Weights of a small class-conditioned image diffusion model.
Model: 8.37M parameters, 48-pixel images, arch dit, activation gelu, moe top_k, num experts 4, patch size [8, 8], layers 14.
Training: soap at rate 0.0027, 7100 steps, batches of 64.
Rows from block 2, named by matrix and row number. Rows with one number belong to one neuron. Each number is 128 + 24 x the weight over its row's rms, rounded and kept within 0 to 255. All counts start at 0. Numbers have three digits each. After the name is the row's rms in percent of the matrix's.
# fc1: MLP up (model.blocks.2.mlp.fc1.weight, 1152x192), inputs 64-127
# fc2: MLP down (model.blocks.2.mlp.fc2.weight, 192x1152, transposed), outputs 64-127
fc1.518 117:126092153151111175146129141133124086127106114099144125158108132095106156110142104123074108110145119139125121143152154121153115151101117133158106089142124144157112118127104114122149134149070103
fc2.518 143:100131182135118144124121129128147154135109130133131129175140113140123060154136132144105134159070145126141170142121124143139122115155140145175109155182131141142094121113149135109117149165204083
fc1.519 111:135150126169144163071147106120136147081098135117119101136103104125057121149149151140069133121117100102170134084129119158125112121081137129158105154104144154123159098179103132138114131112113139
fc2.519 120:113146128125097139129072121130143128093127096137116133140134130167083119115115104116118102152092133155097149149109130106115133157132145123128154157132127177111113130115095158099133113126115092
fc1.520 110:136139134126104149117135104093116165192134123133138097111135172177111109142128103097075130153090137104089120140116069091118134145123110152094200117131183154143151144100121130147129113110099098
fc2.520 111:146105143070134125128106094126126114105083129145134121089134201129116137126104110120093162100099128132084123156051175111149089108124119125094089167119116115146131138136098148131159131083151103
fc1.521 097:119103137107151190113124120153132138066130108168137175116089149124099143123103155078083119094115114166131116123109141106131114113117149118132143098096111085129108128141158089135126129124157182
fc2.521 104:099175110110126173114121175123122095104173158138120120113129138213106119130094154130065128129175132085152140123128114128124125154143098169118175153113139097113123132135187141087135103129101092
fc1.522 106:163126143175119088107141132136119117109174121142128150144148176143140151155129130127112124150136105102157123116132149099144100140162132139085128103123107119087148104130126106102144177096130098
fc2.522 102:157156121116117097109105139100100112106131106164114143119131160146152126158142145122156109121176135144125156127122102147118168096103170086098128123139119116155144152132111121141172112145113139
fc1.523 101:120110134108152126087121079132138136142156153114116149104185123146133091131136148104101096142133120126093106147123114118144103122161130133124139137125143180137137105115140117127096125120117139
fc2.523 123:169113174121121137127139097097135131109129120136128134131148144161146141102109135115129032142109122117121134121107147166142108116143163094126099119121059122135124115127134131135143108116123152
fc1.524 079:114141179132138109121110102108098133154152104116113148145144147138169160113190091139135122129117137145146141137114167132115146086140184115118107094141143143089155186122169099099132119130143130
fc2.524 082:133097136125148149126161129132108149136107096142102143124145142170141111119142115119137145103121129119118136096127115201128143131116140117113193087114200111134129150162119142166118163117099130
fc1.526 110:118081128175070094143130105177135082110127144078137165134138109124091136151129123120100121145173114102174126128137137141130123144139114124137154128120161126115130119135099143113141160118131148
fc2.526 105:094150132122117139133150136092118127151101149120141128132149139107133148130108125157113163132134142140050151121129112104136133151109136117091149121164136156142080131146153117104089144117082118
fc1.527 153:108137106149142131148150126100128121117175145103139119145122176137138106137111172090167098128170181114114102104084145122118185089126113120112131136087116152139135121105132117134124161117138124
fc2.527 124:113112194121109124137118105093147125110139138137084134098112147142127116109127138142122133120167124138109152135109182106210138115115107105138111134154088114109122126147124139148131104156122153
fc1.528 078:104119143129168156162094145108163111163192136128141143131121145121112147104143116091143106145122135167095100116136085126142158148114184103121107174148119112114164118100156105189115116114131106
fc2.528 081:118152118121132098097138121112137096155151183144126157142136152105105122098131105126138117124103111137183110143150143108134116118130133161118102161131114062117109097106109166064125087111115141
fc1.529 087:117101125114152139151106121145163111070179127130137119132080154104153136111103121114090109139163194170088136126124161061146119136115113145135114125109152111105123117108172102123127104157138105
fc2.529 071:122113121129132110124160110171136137125162134148121136158130119118152083123128145127102108146133179138137075128113136144110132158147096167124147146136083127143118155095138125113138101119126093
fc1.530 094:109127140126125090133081145093105122146146144126115111111121118130136172129125159132114130157115144132129114126097081129118111142157136094109085154179094173124143154122139101121137128137211116
fc2.530 087:118134120114170130136166148138111142138134137144095130131122127120123078089099122110122161109084129160080169119171170171168170129115107172124100091167118097103113124144103121146138137099077134
fc1.531 128:141134166137180086135147115042142127112146105125135087146153117135175125155107139113118127134111117165104124085129113101093147091157125114138089160120137126130139101147112141161153145125117110
fc2.531 126:090118153139162072116095123192169117098099154140131126118115154114131137092102140124170124118085110075128151165131129164154122150111122145138122104147140103115133117135105143097131104127115137
fc1.532 082:094133161098152156101114145114148159124143148113159093122145107133163123139079170092121115104162156203109117139141158086115114147134116136131120115132114120156145099114102146123119114092129143
fc2.532 085:157127137110147104103137164105147112101121127146101119094111134114156161131134115164140176142123149112112088121053077125145103126119136121125134132138106120088144144133142112153166088154164130
fc1.533 096:141085120154138106100121107175152125100142125132153102136096163126083164082146116126136091130122166082128124103135117134141096157119156112129084159126123113127134138166093127147127114123142154
fc2.533 097:138192149148118145136142145143124138155123148125135157092127157112108142113127110122117112131124095107115114147097092135075169107134100106061160161167097137108081122123140073096083141140110102
fc1.534 126:150095196096125116076115130117114127133131131118141137141119139178127099126116115121129169112125123120114141127101178149144144078130113151105178126165126124132124103149147117116139126107150133
fc2.534 134:147165151097115116142099145117131151151123135144075135169113154151123202118151143118144177176130126115157107153121084124139119092102109136159095156160199123142115154109150149143118095123096133
fc1.535 095:151125163133166123153132082108165130149115166127156152186177167134127157134125188138148116128094143129128121164134099131168099132118111111126119170136141148133133110155147121151106104114192098
fc2.535 105:083141131153173118164120112128135094143099152097141139171101140114159110137124122117105154122156148131116123132097146134121155120144143133139110115118163093126160172145134136163154110131029113
fc1.536 102:102124076116146148119130144117177126181145134172144067151143106131129106075120130124078133122149156093095104163140159153141112126122123143134110060133130116152123170138124130161076138133127174
fc2.536 097:111112110115098119140145153156150152140118173103140106161128098094152137111123133164128138126179155136155111085126117128142135117139088137156168144136123143108147132100163133102134115113095111
fc1.537 085:124082124178131155133159132122129081115109171125159148097082126168145144140116123111123113121163134087145048097158109128144134125109133128101116136090107129122148123104102080154182123107188079
fc2.537 108:147160110126136121093121156117158092132133161129144112105121084110135090144160134132161189177107129141122151085114120134110153133148120113075132156106127097135123144127068078141133126138111118
fc1.538 081:133144192122131112106117085117116122170103100115124162126141123093129110103126128085138142128136134174088110125150113113156127128112111108107128087121130146134160150142141086112142144081136114
fc2.538 074:148126137106149174135115132113163116143093162160105144119131101072095121160122095120091140134162137104116075104127123123132152118152130108132124113137147156152124134131149142136085147111147151
fc1.539 105:123127149120116162054157143125127111145085113157110133144132123118142133100179125138154133121124150152112118135135113184115134146099133093123108153114121174111082099183148131108121126141127112
fc2.539 121:150151102144136186151106108123154151147178106144088130122128118137108091103167091124155178127076108105133122138154118138088155081152145150118141103097112151158147134082149121150141137131138109
fc1.540 106:144136129162131099107124123111141141083117121137150089198113097117145138083102127135145137123155139120130116133122125175151100167103124117143137105122118099116120154110105153094138165116141182
fc2.540 109:132159163124130124168157155158129161107098108130109112166124128148116101173147105138162163133062128145100121113134135100118161120163109148109153116143132072136154122153158109128138142149094121
fc1.541 087:159147178132133093139127143115127160139139119124124167080110248138121152090158137118145135099119093097136119123140119142153132147128170132093119143153117153101116106116132099135131106158143118
fc2.541 073:160124142096138110125141146126118131115104123138116126121129214158120091096089131123116115115080138148132116133100134141093127117128113071083069128145123111139134138119132155162150159102090138
fc1.542 108:130132135174069121153108143161090090161114169127139055148115137114083122133111096146140133179125109108117127107142105132142139171105135116135147150117140138104139101133103161117114138130140128
fc2.542 104:107118128135097090107139103114115113159129098137139143113101134092120138109134130118175131134115136134164147136155140068119099075135136158102079110111131136154114112129130108128113079104125122
fc1.543 110:091120120154147145125152123110162110103111081130112171151093145112152140130135149095085148068107106126127146132127124101122122154161127129139121160109125092102118120171166097166133110148116160
fc2.543 117:093171133151146133108152130139146096131128194138094142133140154145151121137087121142071110102176124124149171111129135153114122116151119126135130164121143104136142120123158184067131115129122108
fc1.544 088:107143140116169099120114114117176100124144125118147126133116152143116145123174145121111103122125159092132142146175129068127135143108140159087141094134124110089121111136134122133163146121160171
fc2.544 085:140093121109161106114141176119132139090144165130133142116139148153124127119124122119141129135137131187129164118123105135084102086116118115097079166135136162124151153156121144075130130143091126
fc1.545 090:150114146179116136128115135106150114150108168075119136093145100088137138132135153121138130146110188129111102112092140112117176132088130129180113164148138126112123139133114143172173121137147128
fc2.545 080:104097116146168168163145151138115098141136126094078134118107107098060140128139113088104140129102130105159104177149153133134072170140141153166136048160118152145117134077136102104150096122118121
fc1.546 109:100144105114124145118083129125091116148092163140116134188138118140115145139157114120190078139114148125123064126121122142094106133173110126089116103111127167085127154136154172147129105153063131
fc2.546 116:159104140154113114106128093131105119129083116104109114174117071129108068125127114120126136160070121134084098148128113132153101107138111159114126102049139121133117123129129102121134144127224101
fc1.547 105:122158112130115164163144135147133125119124118125114108192117112124133148131147103113086067117136126139129081146141070134125100165124096144118127145122127152142149133147109137116152119113045133
fc2.547 118:132136097145155089127103113103137141124098140136139116212141067119126052122136127129117122154133132111108063117146213130149117138131127144141142121106132128116141156119131154134105148219189117
fc1.550 098:133123156131127110151122109090111153152109125088122104109128165148136152064107186146127138151104159158138106078122082110165150141120157125145166123157144139165131126138112119116126127111146115
fc2.550 087:144151108142124130104143134115150135157141141102129124107140155147132076135129144143137190133133118121094128142107146119112084090109125126137130108167125141106172093108152135167139153138123159
fc1.551 089:122165117159124126093089058158111137162099140165121117139162113132115122164159138131102151136103100175109136141124133172119125100098134150160118168104131099150144128158137109139078117118151139
fc2.551 078:107169122118142139159122136108096182136138110154120159100097115157113144101141120114121127118138133093110116097108138096150133164141126162152189118131149065139120158130148108089144097132119103
fc1.552 138:124134125128172123133105087129152133161103089123139102157164104109128148180120166146144106116107116134130082103151124134132087170124140137122098122134189138152081130157132099123112119131151137
fc2.552 147:143127118152140147146133117130116126140171138131152142177126107129129098121115128138116168106109131151098064117146106133107185131090106106108098176153173121121125170121177130139079111129142116
fc1.553 092:143171128089144056100128157104148144096176134115145052142121119136143117108136139162131140153111122062151105131134134140148153136120147117141108136145107135148145119134126129106105118137124117
fc2.553 084:099107125137136082097086121164199180145160151130120159132124150160094158100152107122149144097161144169092098099099137133091123139138085115139144104123119126136141130136122123191124152111118106
fc1.554 102:168138148132155160128137110104160140080116120122128073111118142136155124128175130170154141119127172177131135103109135135095116173096116133127111124119130136113090093171140140090123121154092168
fc2.554 095:138061132138148153098148118153180122093142103155126154103142146144164135133124140151152166098100134110125134081119116149114141133177058157140131141145140169123123125091124167184137110125164103
fc1.555 104:124128108140083131129144118109096174126150094122123128138123129125122094133131113085130111138118113144114130165114076117114150121131144152111122116111103136153157132167081133124149118141148102
fc2.555 106:115107046131137128135102120113102101116102141132196149138159147163131121137125124123101141131170125123117118138145211140188083106146106145105157112113178109125132107129128142111130134158103139
fc1.556 090:142132141136110132141155157135121154140153153146152114105117167128122125160130097109131119156137129122131074117111134140122130089158129108116150100116162127149158158091198073125136140125142141
fc2.556 077:115125099138096099119135092120135146141145110122167158060130140105133103143125120136120151102152132112151128132127134141139157146157131141143187136095117097114139093128120179128120151140148116
fc1.557 096:154149147162203144114101110107147110170118153167137161117124148167139169122113143118077138099140129185115117129132150133119111144078123129157143145119138162126149107123124175156095151121141134
fc2.557 077:120149126115107125149154129131135151116134109122091131099115149079150117141112135176119161114111144107115111118148128137122133116147142121129134137107109106159128107149110161106107130134102171
fc1.558 090:173123107166160155157113140123131080126105074118136115122067152123129110148159147158152130111109079127131138098145138122143141102144118103134095100126142090123114150110110123125074112157099123
fc2.558 073:096139104128160159125111154135126096146106097155122115093125138129099160113146128148091097144132135139125101122124132130111164137118136134116134151136120107159165170125138121167152122124148127
fc1.559 088:134145130155110135139151145156133099133106138116178133095113128135130096102129058120098145094143087123153138135164128127127149067106147136137123108082150092191127125127133147122147098140113086
fc2.559 079:125159100147114121153118134131104148104119143138082144167132146162147126129116140119152065101099140100143087125188089131132090139090163123086109166103122169134127113125121084104138124106074100
fc1.560 103:172131150114162150158124111096137129113148155123145121090153146118096125130115148148134112137120121115168088105129146117153104139146103099164141124109137138148108131103133133114149156116113102
fc2.560 098:131126141107115157142098114130132090139151105143114129095105128147095185165157142119131058162130108129117077119112125134156117122090134155121079133094112114116164158160105127163119138170096153
fc1.561 095:115152155116085098115118151141114109161114163095148101103147106116150105116110114115156139162088154111095138123095108109109164112151124137132136160128130162135143119098140126125088115132147103
fc2.561 091:120145172133132119141144109135108175125132108094159137114114130144099170123141138119138152109106122141117130148143152112124108109116140149116129096152091174113097094151156102154153112116113095
fc1.562 108:126138105186127081148128170153099118120149141128146079136165141152133116136188082132166130132144129058099120135138144076133113126117115145128115087119119123077184116098130135124108128149140140
fc2.562 111:122144109103126120128153090116100117094104070116129138140109139100137130103180128096145143111098125175158120099130101148159143108138158104125148136121087095206095132127129091131150114112138139
fc1.563 090:139161140137138070093129155099133104125121115101125155128121147120081145132127139098185143086136111104080134078138129134108147119114110144141139138132106121100083124126122104126150144144113154
fc2.563 083:121108112103118123097151118153142110122131119135087139100122122127124089110117124153153095132134108126139135136164121099122153124111166112121112155138129098124147141128122123122065106140123125
fc1.564 100:093152101143153135145135098117140115084113132067142136099140138136142101149171158163150137070149112098101120185143125114126126131152111183133130083150127105115108145072116086120129132142133169
fc2.564 091:119088116129155128075115125119150101116107133175104118120149119130143141124142110139160135129081143122169127085119131131131124150085144083159141174174144103115114131120142102150112141141113118
fc1.565 095:135112124129142156083144136171133107198137119135145156157157130157035126169123110124139128108111097097137123103146147131153122153127126088129150149096136142167200106102130124145161109140135100
fc2.565 081:119129126123124124130099125103105118137109124156145133125148141094114129116127116151156116088167138141162101111118132131123143086126176140107131117073106088106170140152117161079114114100129127
fc1.566 103:145149116156120106139134135137123137126073139111128109160112120115110146123147133161084117108131130118131119150129117155118104150117154164144117122153122136125129161139140108106099135136114177
fc2.566 104:166075131120109137149187123076155144121110109152110146155094123144161103134168136122096139118163123169077135074132142097107121106144142115123180099146163109122175141125165137150188153128130109
fc1.567 096:124107110115115113112129140127095120107102116118133115103103165121112189117177147144167077136141111107150097123114120125103103126115107134160131137094139123160143150136138146116174093119116128
fc2.567 114:133073138127091118117094126111143142121161120131118142126135130147134091135145123145131033141143109137110052104117105142159111131141124131081128156065118123116120123143144139141093148159141132
fc1.568 094:144129103113113118146100163138133114150099128128150143118147120160118111136117114128107144158111159100164128123112037109101154136136145148145067121116144119108127157123127105145106111126134142
fc2.568 125:121119090142125101138152096134126127147153135135139137122117151119132175139111142134155123096121122129093131137134196120158169113171152140187133142116120101117098145135092130167109143094159135
fc1.569 100:127111138121186090114132083104111128141099154135131093130133123079140162112115132152122110132130125136097100160160093162136126118174115154151121077126104119134112158157171184145112117108134085
fc2.569 093:173151137151110101140095076116137097113118129116119141208126138077131207105131102122110117128157111135103112104136126120114084124124128086146113150090176104132152127131111163147068121100133110
fc1.570 090:129161106101160146093152156101135155128141106141126149110078117123121142100130158105136095121140058124127137118138156154108125116144183130114109144130154095135125153115148105114092052163106148
fc2.570 092:144136104146145182140107113142133171144135124129133128087124166159126139120091142131096091095113150123165102096119123165112086145146113097105157145127131104145136139145128147133101099093131120
fc1.571 115:095134122129127120115104109112157116152120177130131116151116113149134132122121161125102055130143179117090109138139126116133126156109116143119121107147156191103097095091118142125136122139078115
fc2.571 117:114106115102113137128138106140130150115120196116137119099153132126105125111116117139120060135153109094134143124098122130127110119127124129136155126134168098127136112109128155131125164122161135
fc1.572 098:152103131156083088073127166132117105123106161093130166127080137099119123124114060121121134153091120112066142103138122087148113159127123129130151097117118110131120098096142132129146119136157182
fc2.572 091:108118099131146136136160116148144087129125085159100147089127112100146147136118153113115126141166101102141150130126137123136129083153125124108089127118138100112122097129120140129129114126115119
fc1.573 086:104115085115161093087094137114153157123144123139138116105130135118101150144107121122123098123216150136106126140130083176133122100150180131159108108167121113120167157157150097167140074156150154
fc2.573 079:154156118127158097134137126148139150110147111117104133110119135108135105097160095107107101104153110093148117114156132157118151141128145155136188076163170121113176110125120136110167154103103137
fc1.574 105:079113107133105122152108142101131161109145111107149119098089137116164133153134107102126104085170129145152131153095136146124124139095100162133110122159120134148118138131115128143106105125117101
fc2.574 101:141196129174137123150142167124122101150087100130123126141130098151148148132102115139148179109121161114135152109140146141135152129138134159109153087125155132111144119099089079141102129121114130
fc1.575 104:123134115105141120130115108121159135135145108121166122163143105129128206095144101092161152143119135129097019144135158142171134150143133149139157127145136134114094106125137165114107131085106141
fc2.575 116:143149137157126135122130146148116151128104129126172107197129128137135109111125107119117100182122128133146209149130107150162065125113125142157149101161131128144150144116108096139109145207157124
fc1.576 093:148160114106184205111175129130143156089108169123136118119148121132106123164121126109096125100129106159149087129101139175113152141124140150144121157147150142143088114106119140085123113161130162
fc2.576 082:119135109142161181124074129143144145142142126140129139114116109105155119114145133119135114144113165103128093123122130164132071130150131123175122110124093179128099093090137164148112151121113102
fc1.577 093:154141177133137129092105130137130119140131109139136131123129178166087110121149126139115098141102142086131153131136082125143134145161190125072139148122139157129138089116117094124103098118152154
fc2.577 082:142127158159078143127148122116099145124127097123191110104122214170111131095111152093151078114115127178100135101095183160099114133094147135102104104089133120111168067099136101151138127128102143
fc1.578 096:141142139106121119107117100150065116135162142124127111132152120109107126170141120118148147102137102162107133163130120088126135108157136125150140109118125104126159071110142155131121129124144156
fc2.578 087:113134120097105128142111099115118141140128098133128155108094126095100137109141150140156118087113130111126115097132128116174121168064161150148073152105126134132112124138110087104100130139119116
fc1.579 101:104148134115109136105163149125143122110112141137132080117181123112115128125112120129108139172132062130104149153119151143109107173151138126143124084132139141134149090154157073105107145155134152
fc2.579 094:107100165130096134127162147141119122139144072096125110146100125119114136129133143136115153118141141131143138102128120182046123135112110107158085104147119133146125104151169108167128144114125125
fc1.580 106:132151093154123090140148128118132112142156125106149106118135143111127131123099094160109103154080146138154114160128079106088150115142110142116082152080137079110117138103110116147112134205119142
fc2.580 114:107148191117134100155100132123124129142105112115118133183127142143120152104141133099129073160135107121177161133147110126085099112107126088091119130154157148136155151132158123131110126127164147
fc1.581 088:132122102124121136115153118119111123130143114050142148091128098095111158148117129124129149134132124136127134105126140108146103122156091120138120081138135138157095113127131187114148110113123130
fc2.581 059:133129105131108175154142124105129129122133085119106133105119122153092118119132133115096122141150162140120062151189132132150118154099106110150132104111119147150114158138159170110123102123119137
fc1.582 122:104105172169133104077139126108167111184146117150125172134146134135165131124127134142121116103137145096137110102117111116110132144096130136133132177125111144077135078077146173123196105142164139
fc2.582 117:123149151130130125105110109123114092128121154116103117127129118125135138154132138114110139132091129137165163158115098110129129112156116121166100119106114180163138145174095158118107137148117127
fc1.583 106:178118095102100096126103115119104160107147167159165122100143161143086124134103129132089143114119137124125132119110179133128084087106130170123157102086129116093105066121145143131119141091131149
fc2.583 101:086141103128079088151156173151123157107157133134140147116158180156102145093142125152115141127124108118100128106144064086091175139103143104151097134135147131161131113138113156132153126161126116
fc1.584 104:136083101138125141159102113110140134167114151130130099074090137155100115115135151159149146138121111120125100159142117147126146125148155126143115143162099148143113161110168151138077112167096127
fc2.584 090:143124081131121099110163151114125140157128139118104112096089133142109126100119123086128143150140124155130128107144142108124145063160121125164182137155105116096129150117112062132122124125156123
fc1.585 100:167093190151169105137121080089162129080139158151123103123125135141123164153188152146113140159102154144130137094120125105100144119115138126125141105146128157129111120186129154125146135116129159
fc2.585 110:137102166120153117134159152166167134101123101114104160085171155220116105117138130135134167141103138112095133135129127134145144128144129164125128180148116174163098121125150154129109132124126100
fc1.586 103:159139147163110134126094129153106131153179156128141120132102151102095147138138118129168133188122108143129116064101136125143096117117119130112132147102114153121093097089082153117132136108135096
fc2.586 106:117147119146099095124084126178084105130143103140131127118119130117133119116100129097151123126154105095146154153145073087135152108130121133106083128145125127131122115103093141121097146128092142
fc1.587 103:121142155137149041098111168140141101135134091128116139110172132131146150100149170104111128120134176105095128144146128098122147142154103158151132115135128081058126136083177098135154125129146120
fc2.587 105:078129094160145075129156069102124143131124166170091121096132131083124108132133134120132120110126119182152117160120113135119102107134111083184121130125151126180119122165128156069079134121126175
fc1.588 115:149146115162081103091122112085121145177100131140133088126179138105167112075101114141101121142112114117150143108135117139138114168126135143125143189118128133152114156161134116124147201136106149
fc2.588 112:155145127121121071154140143153153160146119088120138117141120129171171142154112127130067116114091124119134163135132125100073126111131111083128093101127143110099141080126143114138121147128134098
fc1.589 100:102106160174127148132124113098132131152176144140131137139124127137126143100184156142120153153125153128126132162135126102138123136161132112122135131121129088112199124179108076120090168115128140
fc2.589 100:140148147121116142148089114140085113123116168102120158127124122133128126161121137107129178123132135165146152104095128123122104139073101100097128172109120112136133117160110116101082195112124108
fc1.590 097:150138143127136118133124133073135136132128100132147105149134134148103115147093090123116144108156127100118113105132110145122123129128140104128111168099120134142090181143079141084201084158109117
fc2.590 086:115127169109160146127095144193130137112133156087113156147096136116156164117115138115101098121086121122147159117126165142130118097129077138148112065145135154110135088133151122142128134086141164
fc1.591 093:126166112176114140139145121141133126190133118120101179170103166123116167113144162109134118140141125111101122135145111155166129126093123159129125134099153117141111110073096107124137098184159097
fc2.591 078:149147111158103111137075115095131143172152098140079107155129166128103082125117117132188121162130109130150111114119125109089105118117107074106125146148111098166109165123182160114106130130086099
fc1.592 111:098104148114154163158123131142176139125146122103121120124091102112145132143131145164131137055115117175135148157124107073109110128131137137151148130165115154177114130183128104127120145147155136
fc2.592 109:098098169151160115092189137121169101108149123141092138100131113115119158127148142149137125137098155114113139172171119125116172170139148130119068159159120156106121128141135105097127128148124127
fc1.593 103:117126058121136112145140121109105117160102135116124113144145056109141168151128169095114199152129118131080116144080154142124123117117111152111106117071091118125130143106095121120146106139139137
fc2.593 094:117132017155123122124149130124145110115147101126121141143155065143115161133119124125113124098113133131137140127118062108105117141128105125135115118110123124127131154136138081130133115100141109
fc1.594 099:138076105156143126107132137161145111090071116064142144156146115117089116109124123135129143121124121106104154071154123109138106159157105104177148127112146148159113099142128104117154149128127150
fc2.594 078:129176122133108115133164116123140116145157123146123120155137123122103150134146095136150112125149137135095097101148122116105160087180132125161122167118107089130112092081115153188140099113134122
fc1.595 099:153122161145125117130081176108114170116154114084132118181114137131102106111097161146144184086106155080081111120120088135167123166145152119146143179157119157127133119128096143121119091173119137
fc2.595 097:144139165152167092142089170092126122152123182098120169177122176163095132111128122110108192157104131171169138151116151131143143115142101139166103129176087129102102117160164091136131111137147117
fc1.596 086:149161113132093121100107150122146158124143145168126107137127138131138116097129135151131147171137143110154098135146117159125145111124102153121109138079156108078115130129125119104158085145103127
fc2.596 056:142158096136119123134111144098104132132155089118102129145133147164114171113122106125144117162152126132126050118108146117124094117132153110128134139122131132121094129129137152159132140123172137
fc1.597 107:157111130123169098064101199146109133129137129144133114118112135110111123150096108090089146109127162147095121132132138076119140139103129109135141124161103149098103140103157132137112106168139145
fc2.597 099:122107115126141111135196092145122158134132097106097144088136128081127139102166156080103125124111139149098101137128098142132102112140115139088128153111094146159127141123114134139116126125113140
fc1.598 097:107128117139141101174155083132128108093138102118143137135148118108138121118163145146109144100124161154140112110102123090131119116101119117127134097137113136084129146118109115108144088143143156
fc2.598 104:070085098116171157082146121142104097124138122111128154142130127183139124102151113148121113113143137124076138105166122169110139159174107136139173144123131135153127140132121140167112073106130124
fc1.599 082:127131145160110130127151118120134113142120143145151114146165120167105089135144144114117129140158137121110101081142091141108143111151136109125080131143108183134137156116135074126149147157086139
fc2.599 059:091114096153085128161140127138131137147069089111218150116131122131136108112132125127103102089158117122143122123099175127149178127132110122193155161073155117125117121129122155155149118111161149
fc1.600 100:097108095122096121142113109155129126150144143134141131140159128155136099117151111109163105110097153131113093138116163122146125173077115116120119111079112151117124118102110146128125165090131142
fc2.600 106:123163108090126130152109146090152108092124167145103099142129150161141170128126113132135045118100116147174104126124114136105141114113133139112038130107096118148154137120130123135115131192132127
fc1.601 103:112127150094177105097144162115145167130147127093132126163122117128170160091163147146095137179129158142116117152147117129133123112117138136116113144135117108146158163044150116102147119128174144
fc2.601 109:112125138151149101147131145107175157159125069132127139141112118117155093137140119119106152122162111138131134098123120159116128161098096114101127108159125110153144132130125118141161093098098111
fc1.602 117:123164136116131113068146127166113119140175136091115125121120124135084124177115102137115148120103110138115127126118135096134104123141141093137123161146122125125151149122124118107116145137125138
fc2.602 124:127116139132095122156134131070097103131093110135088132118129143102110140128115142131147120147120147137139137108140122160146139115083161165129098146145129120120127124133107177159090161146151126
fc1.603 114:140105141110131141137140147143157124071134119112141129136176139136085103143139166096119146076139106164133123076147123155144129114115128183120153109123135127104089119074123097087176186142112108
fc2.603 116:100122146143100128138117129125137141043143155133155126130116137122089164091134118120126112101112112100091148115094123111081111152160139119129079116135102112146136137121127115188114168111119135
fc1.604 099:143120134139133108098116125124125120164136131100124083122194116135096114177140168163147159099080161101122131065136122162134146094130126115162127176117143099174104138139123101142161148114116078
fc2.604 102:139139130122159123113110127118159143132105128173117155098120121145083133080106101147139131102154139141155131150144154103113129129101143166133160124131122077115141122116131153108106131137132157
fc1.605 103:115118109140125070083130134095125122214140095128128117103168127095146113099138145144103138140094162133136141171128133152118116159167099099116113171127116123104145131066115110098139163138112109
fc2.605 104:126121092149125103133119123132133130166121146181119115102116108107141144146110131158106138133121115155123148089089113127125144130096078166112102108119148111097145137166129141164097164101129141
fc1.606 085:169135154147173134097146109108169147132147101115157139141108141137133137151115108114125128115081123138122141106149088110132127121141125125081181166120169113135171122143140100150135141097112120
fc2.606 083:105126179148126083093103112136129104121126092154156121145110142110123123108124150095141154141117124116068144158105167134115119163133141159085097107091126084097133088149106108109165148116130125
fc1.609 089:137119144144128113149100192109114108147158106120139135084151161107144145133093158116136108109130103100092141118104113126118144132137124119092094117151148150137144170121084109155108057154157149
fc2.609 093:105114136158144172153137190103117130107111159111148139148144122099125145145119157110112077113145132113127200113165172113123119092134086115092135140152141113106086104154154088093154132113143122
fc1.610 121:144121107099181226171110157142160105123154108089140137167075141144163134120121133098143135161165117125115126099133129106125128124157157119142116150131135157110128111084114146133104147144130090
fc2.610 120:143171151150157194104079131152128114141132155142156106155128146116138142127125121132142104133129117134165143127135121108092121176089119147128120173123117172115125162171079164118156137113141128
fc1.611 110:105132135126131132124134117133114131117143143112174130128138112142148113126131161127115051121155175120109135137104141141099175144120109099133065091145119151114098109151115127139129142170203123
fc2.611 103:139141160128099147117161078147116133115103118143166115149123117146134158139131142129125105113156120129127037132119120096148099130129143102116128149159192107124116105133137115129125125115065134
fc1.612 099:129155065157156143117101099140135141169187153146119102090131166114091122123133146131177109107106172127090144092097139143195122167102126132118168134133115120133085074132114129112147097085078123
fc2.612 095:121130099125124115108105126114129123134160145144139136089119163129132103117107102126139123098115133129119155087177139087129114130125118147102106159141152160134163123112092124124066144168165133
fc1.613 091:121143166149145111085114114128085133181116107136113128131084206126116135149108100109110108119116149138117161141122084144132093126110160140115135105131116124090142119141120107074191113141094110
fc2.613 100:115138085130097113112096157112123155121117139140182155153131167132133140182128120101090164111142122109125120106138138118137084122143149144145103104149136127112117054132097154118157117135141089
fc1.614 088:142140088103139143145142190154148114125090129145185103167088109127138067120083086121135141132108127125164137103106162136092122141134139127150114100112120150139134156087153115123164128173102118
fc2.614 095:165196130116153122124102120201130145112116169141095122128119155120112162120132147134101094132141129140121100090135088139146086138152129142127166133100109128144125139116154171123111166110147096
fc1.615 096:132129155150130134116111155135135094157102111142140140147152118135110193107127146118118062145156139112103136112115201162192104119128122125166130123138134149110122148088160098119151094102062156
fc2.615 110:095140136145129113121131131097122154142124111137110143142133127107154065126119143106087078143108146153155137122168066105147071128166151109192150085128159106125122121127121136147194169156179129
fc1.616 106:140072126135169109098100185147126137103131132129130079124168124144085128174125124148146122146106104108110124162125104062151149132171135137147145119107128108146159119113136115086133123137137129
fc2.616 104:125115117102151074151124089099135127107128093139110143119137111112128133113153105149142148115159143156128100116140116141078137114094152138136129145112115136104129110123101178153101100127152154
fc1.617 106:139145150138117133116079138122135165139105150127154137113155171096144112139118131098170127107157141122142151127122110131130124163143151124143102124083104117120151122156104122148138135116102148
fc2.617 104:124112088089126150140110108121132125168118111138093116139132160157147203131120132138101100141138157114136136118131097136128120152145150103129101137089173137129157123131142118136155126138144159
fc1.618 093:082141164163120152089101142139099119141091146131132168123143129083112150088143107076156153130131178125077133079142125114104150114156118110140147114130127139128127107128124112131179177149145137
fc2.618 080:140113143112113134129123138155119129122108152121100142113119110071120116130149162088138177106135123100155128160114123141167071117101129168136149116139129136113135104134112129139072145125122123
fc1.619 102:121115127123126099076113156121143086160116109152130149144152133131121165145083148072089145101113161205108133112159111117109143113117133109127122180131118127187127085161142130188138135134142132
fc2.619 100:126131135159120090147154141104157148148135115114120116137135130135135102113089103140133126114096112054123155141117156134120146135120144141116072151126097085083146108137161153079096152130114163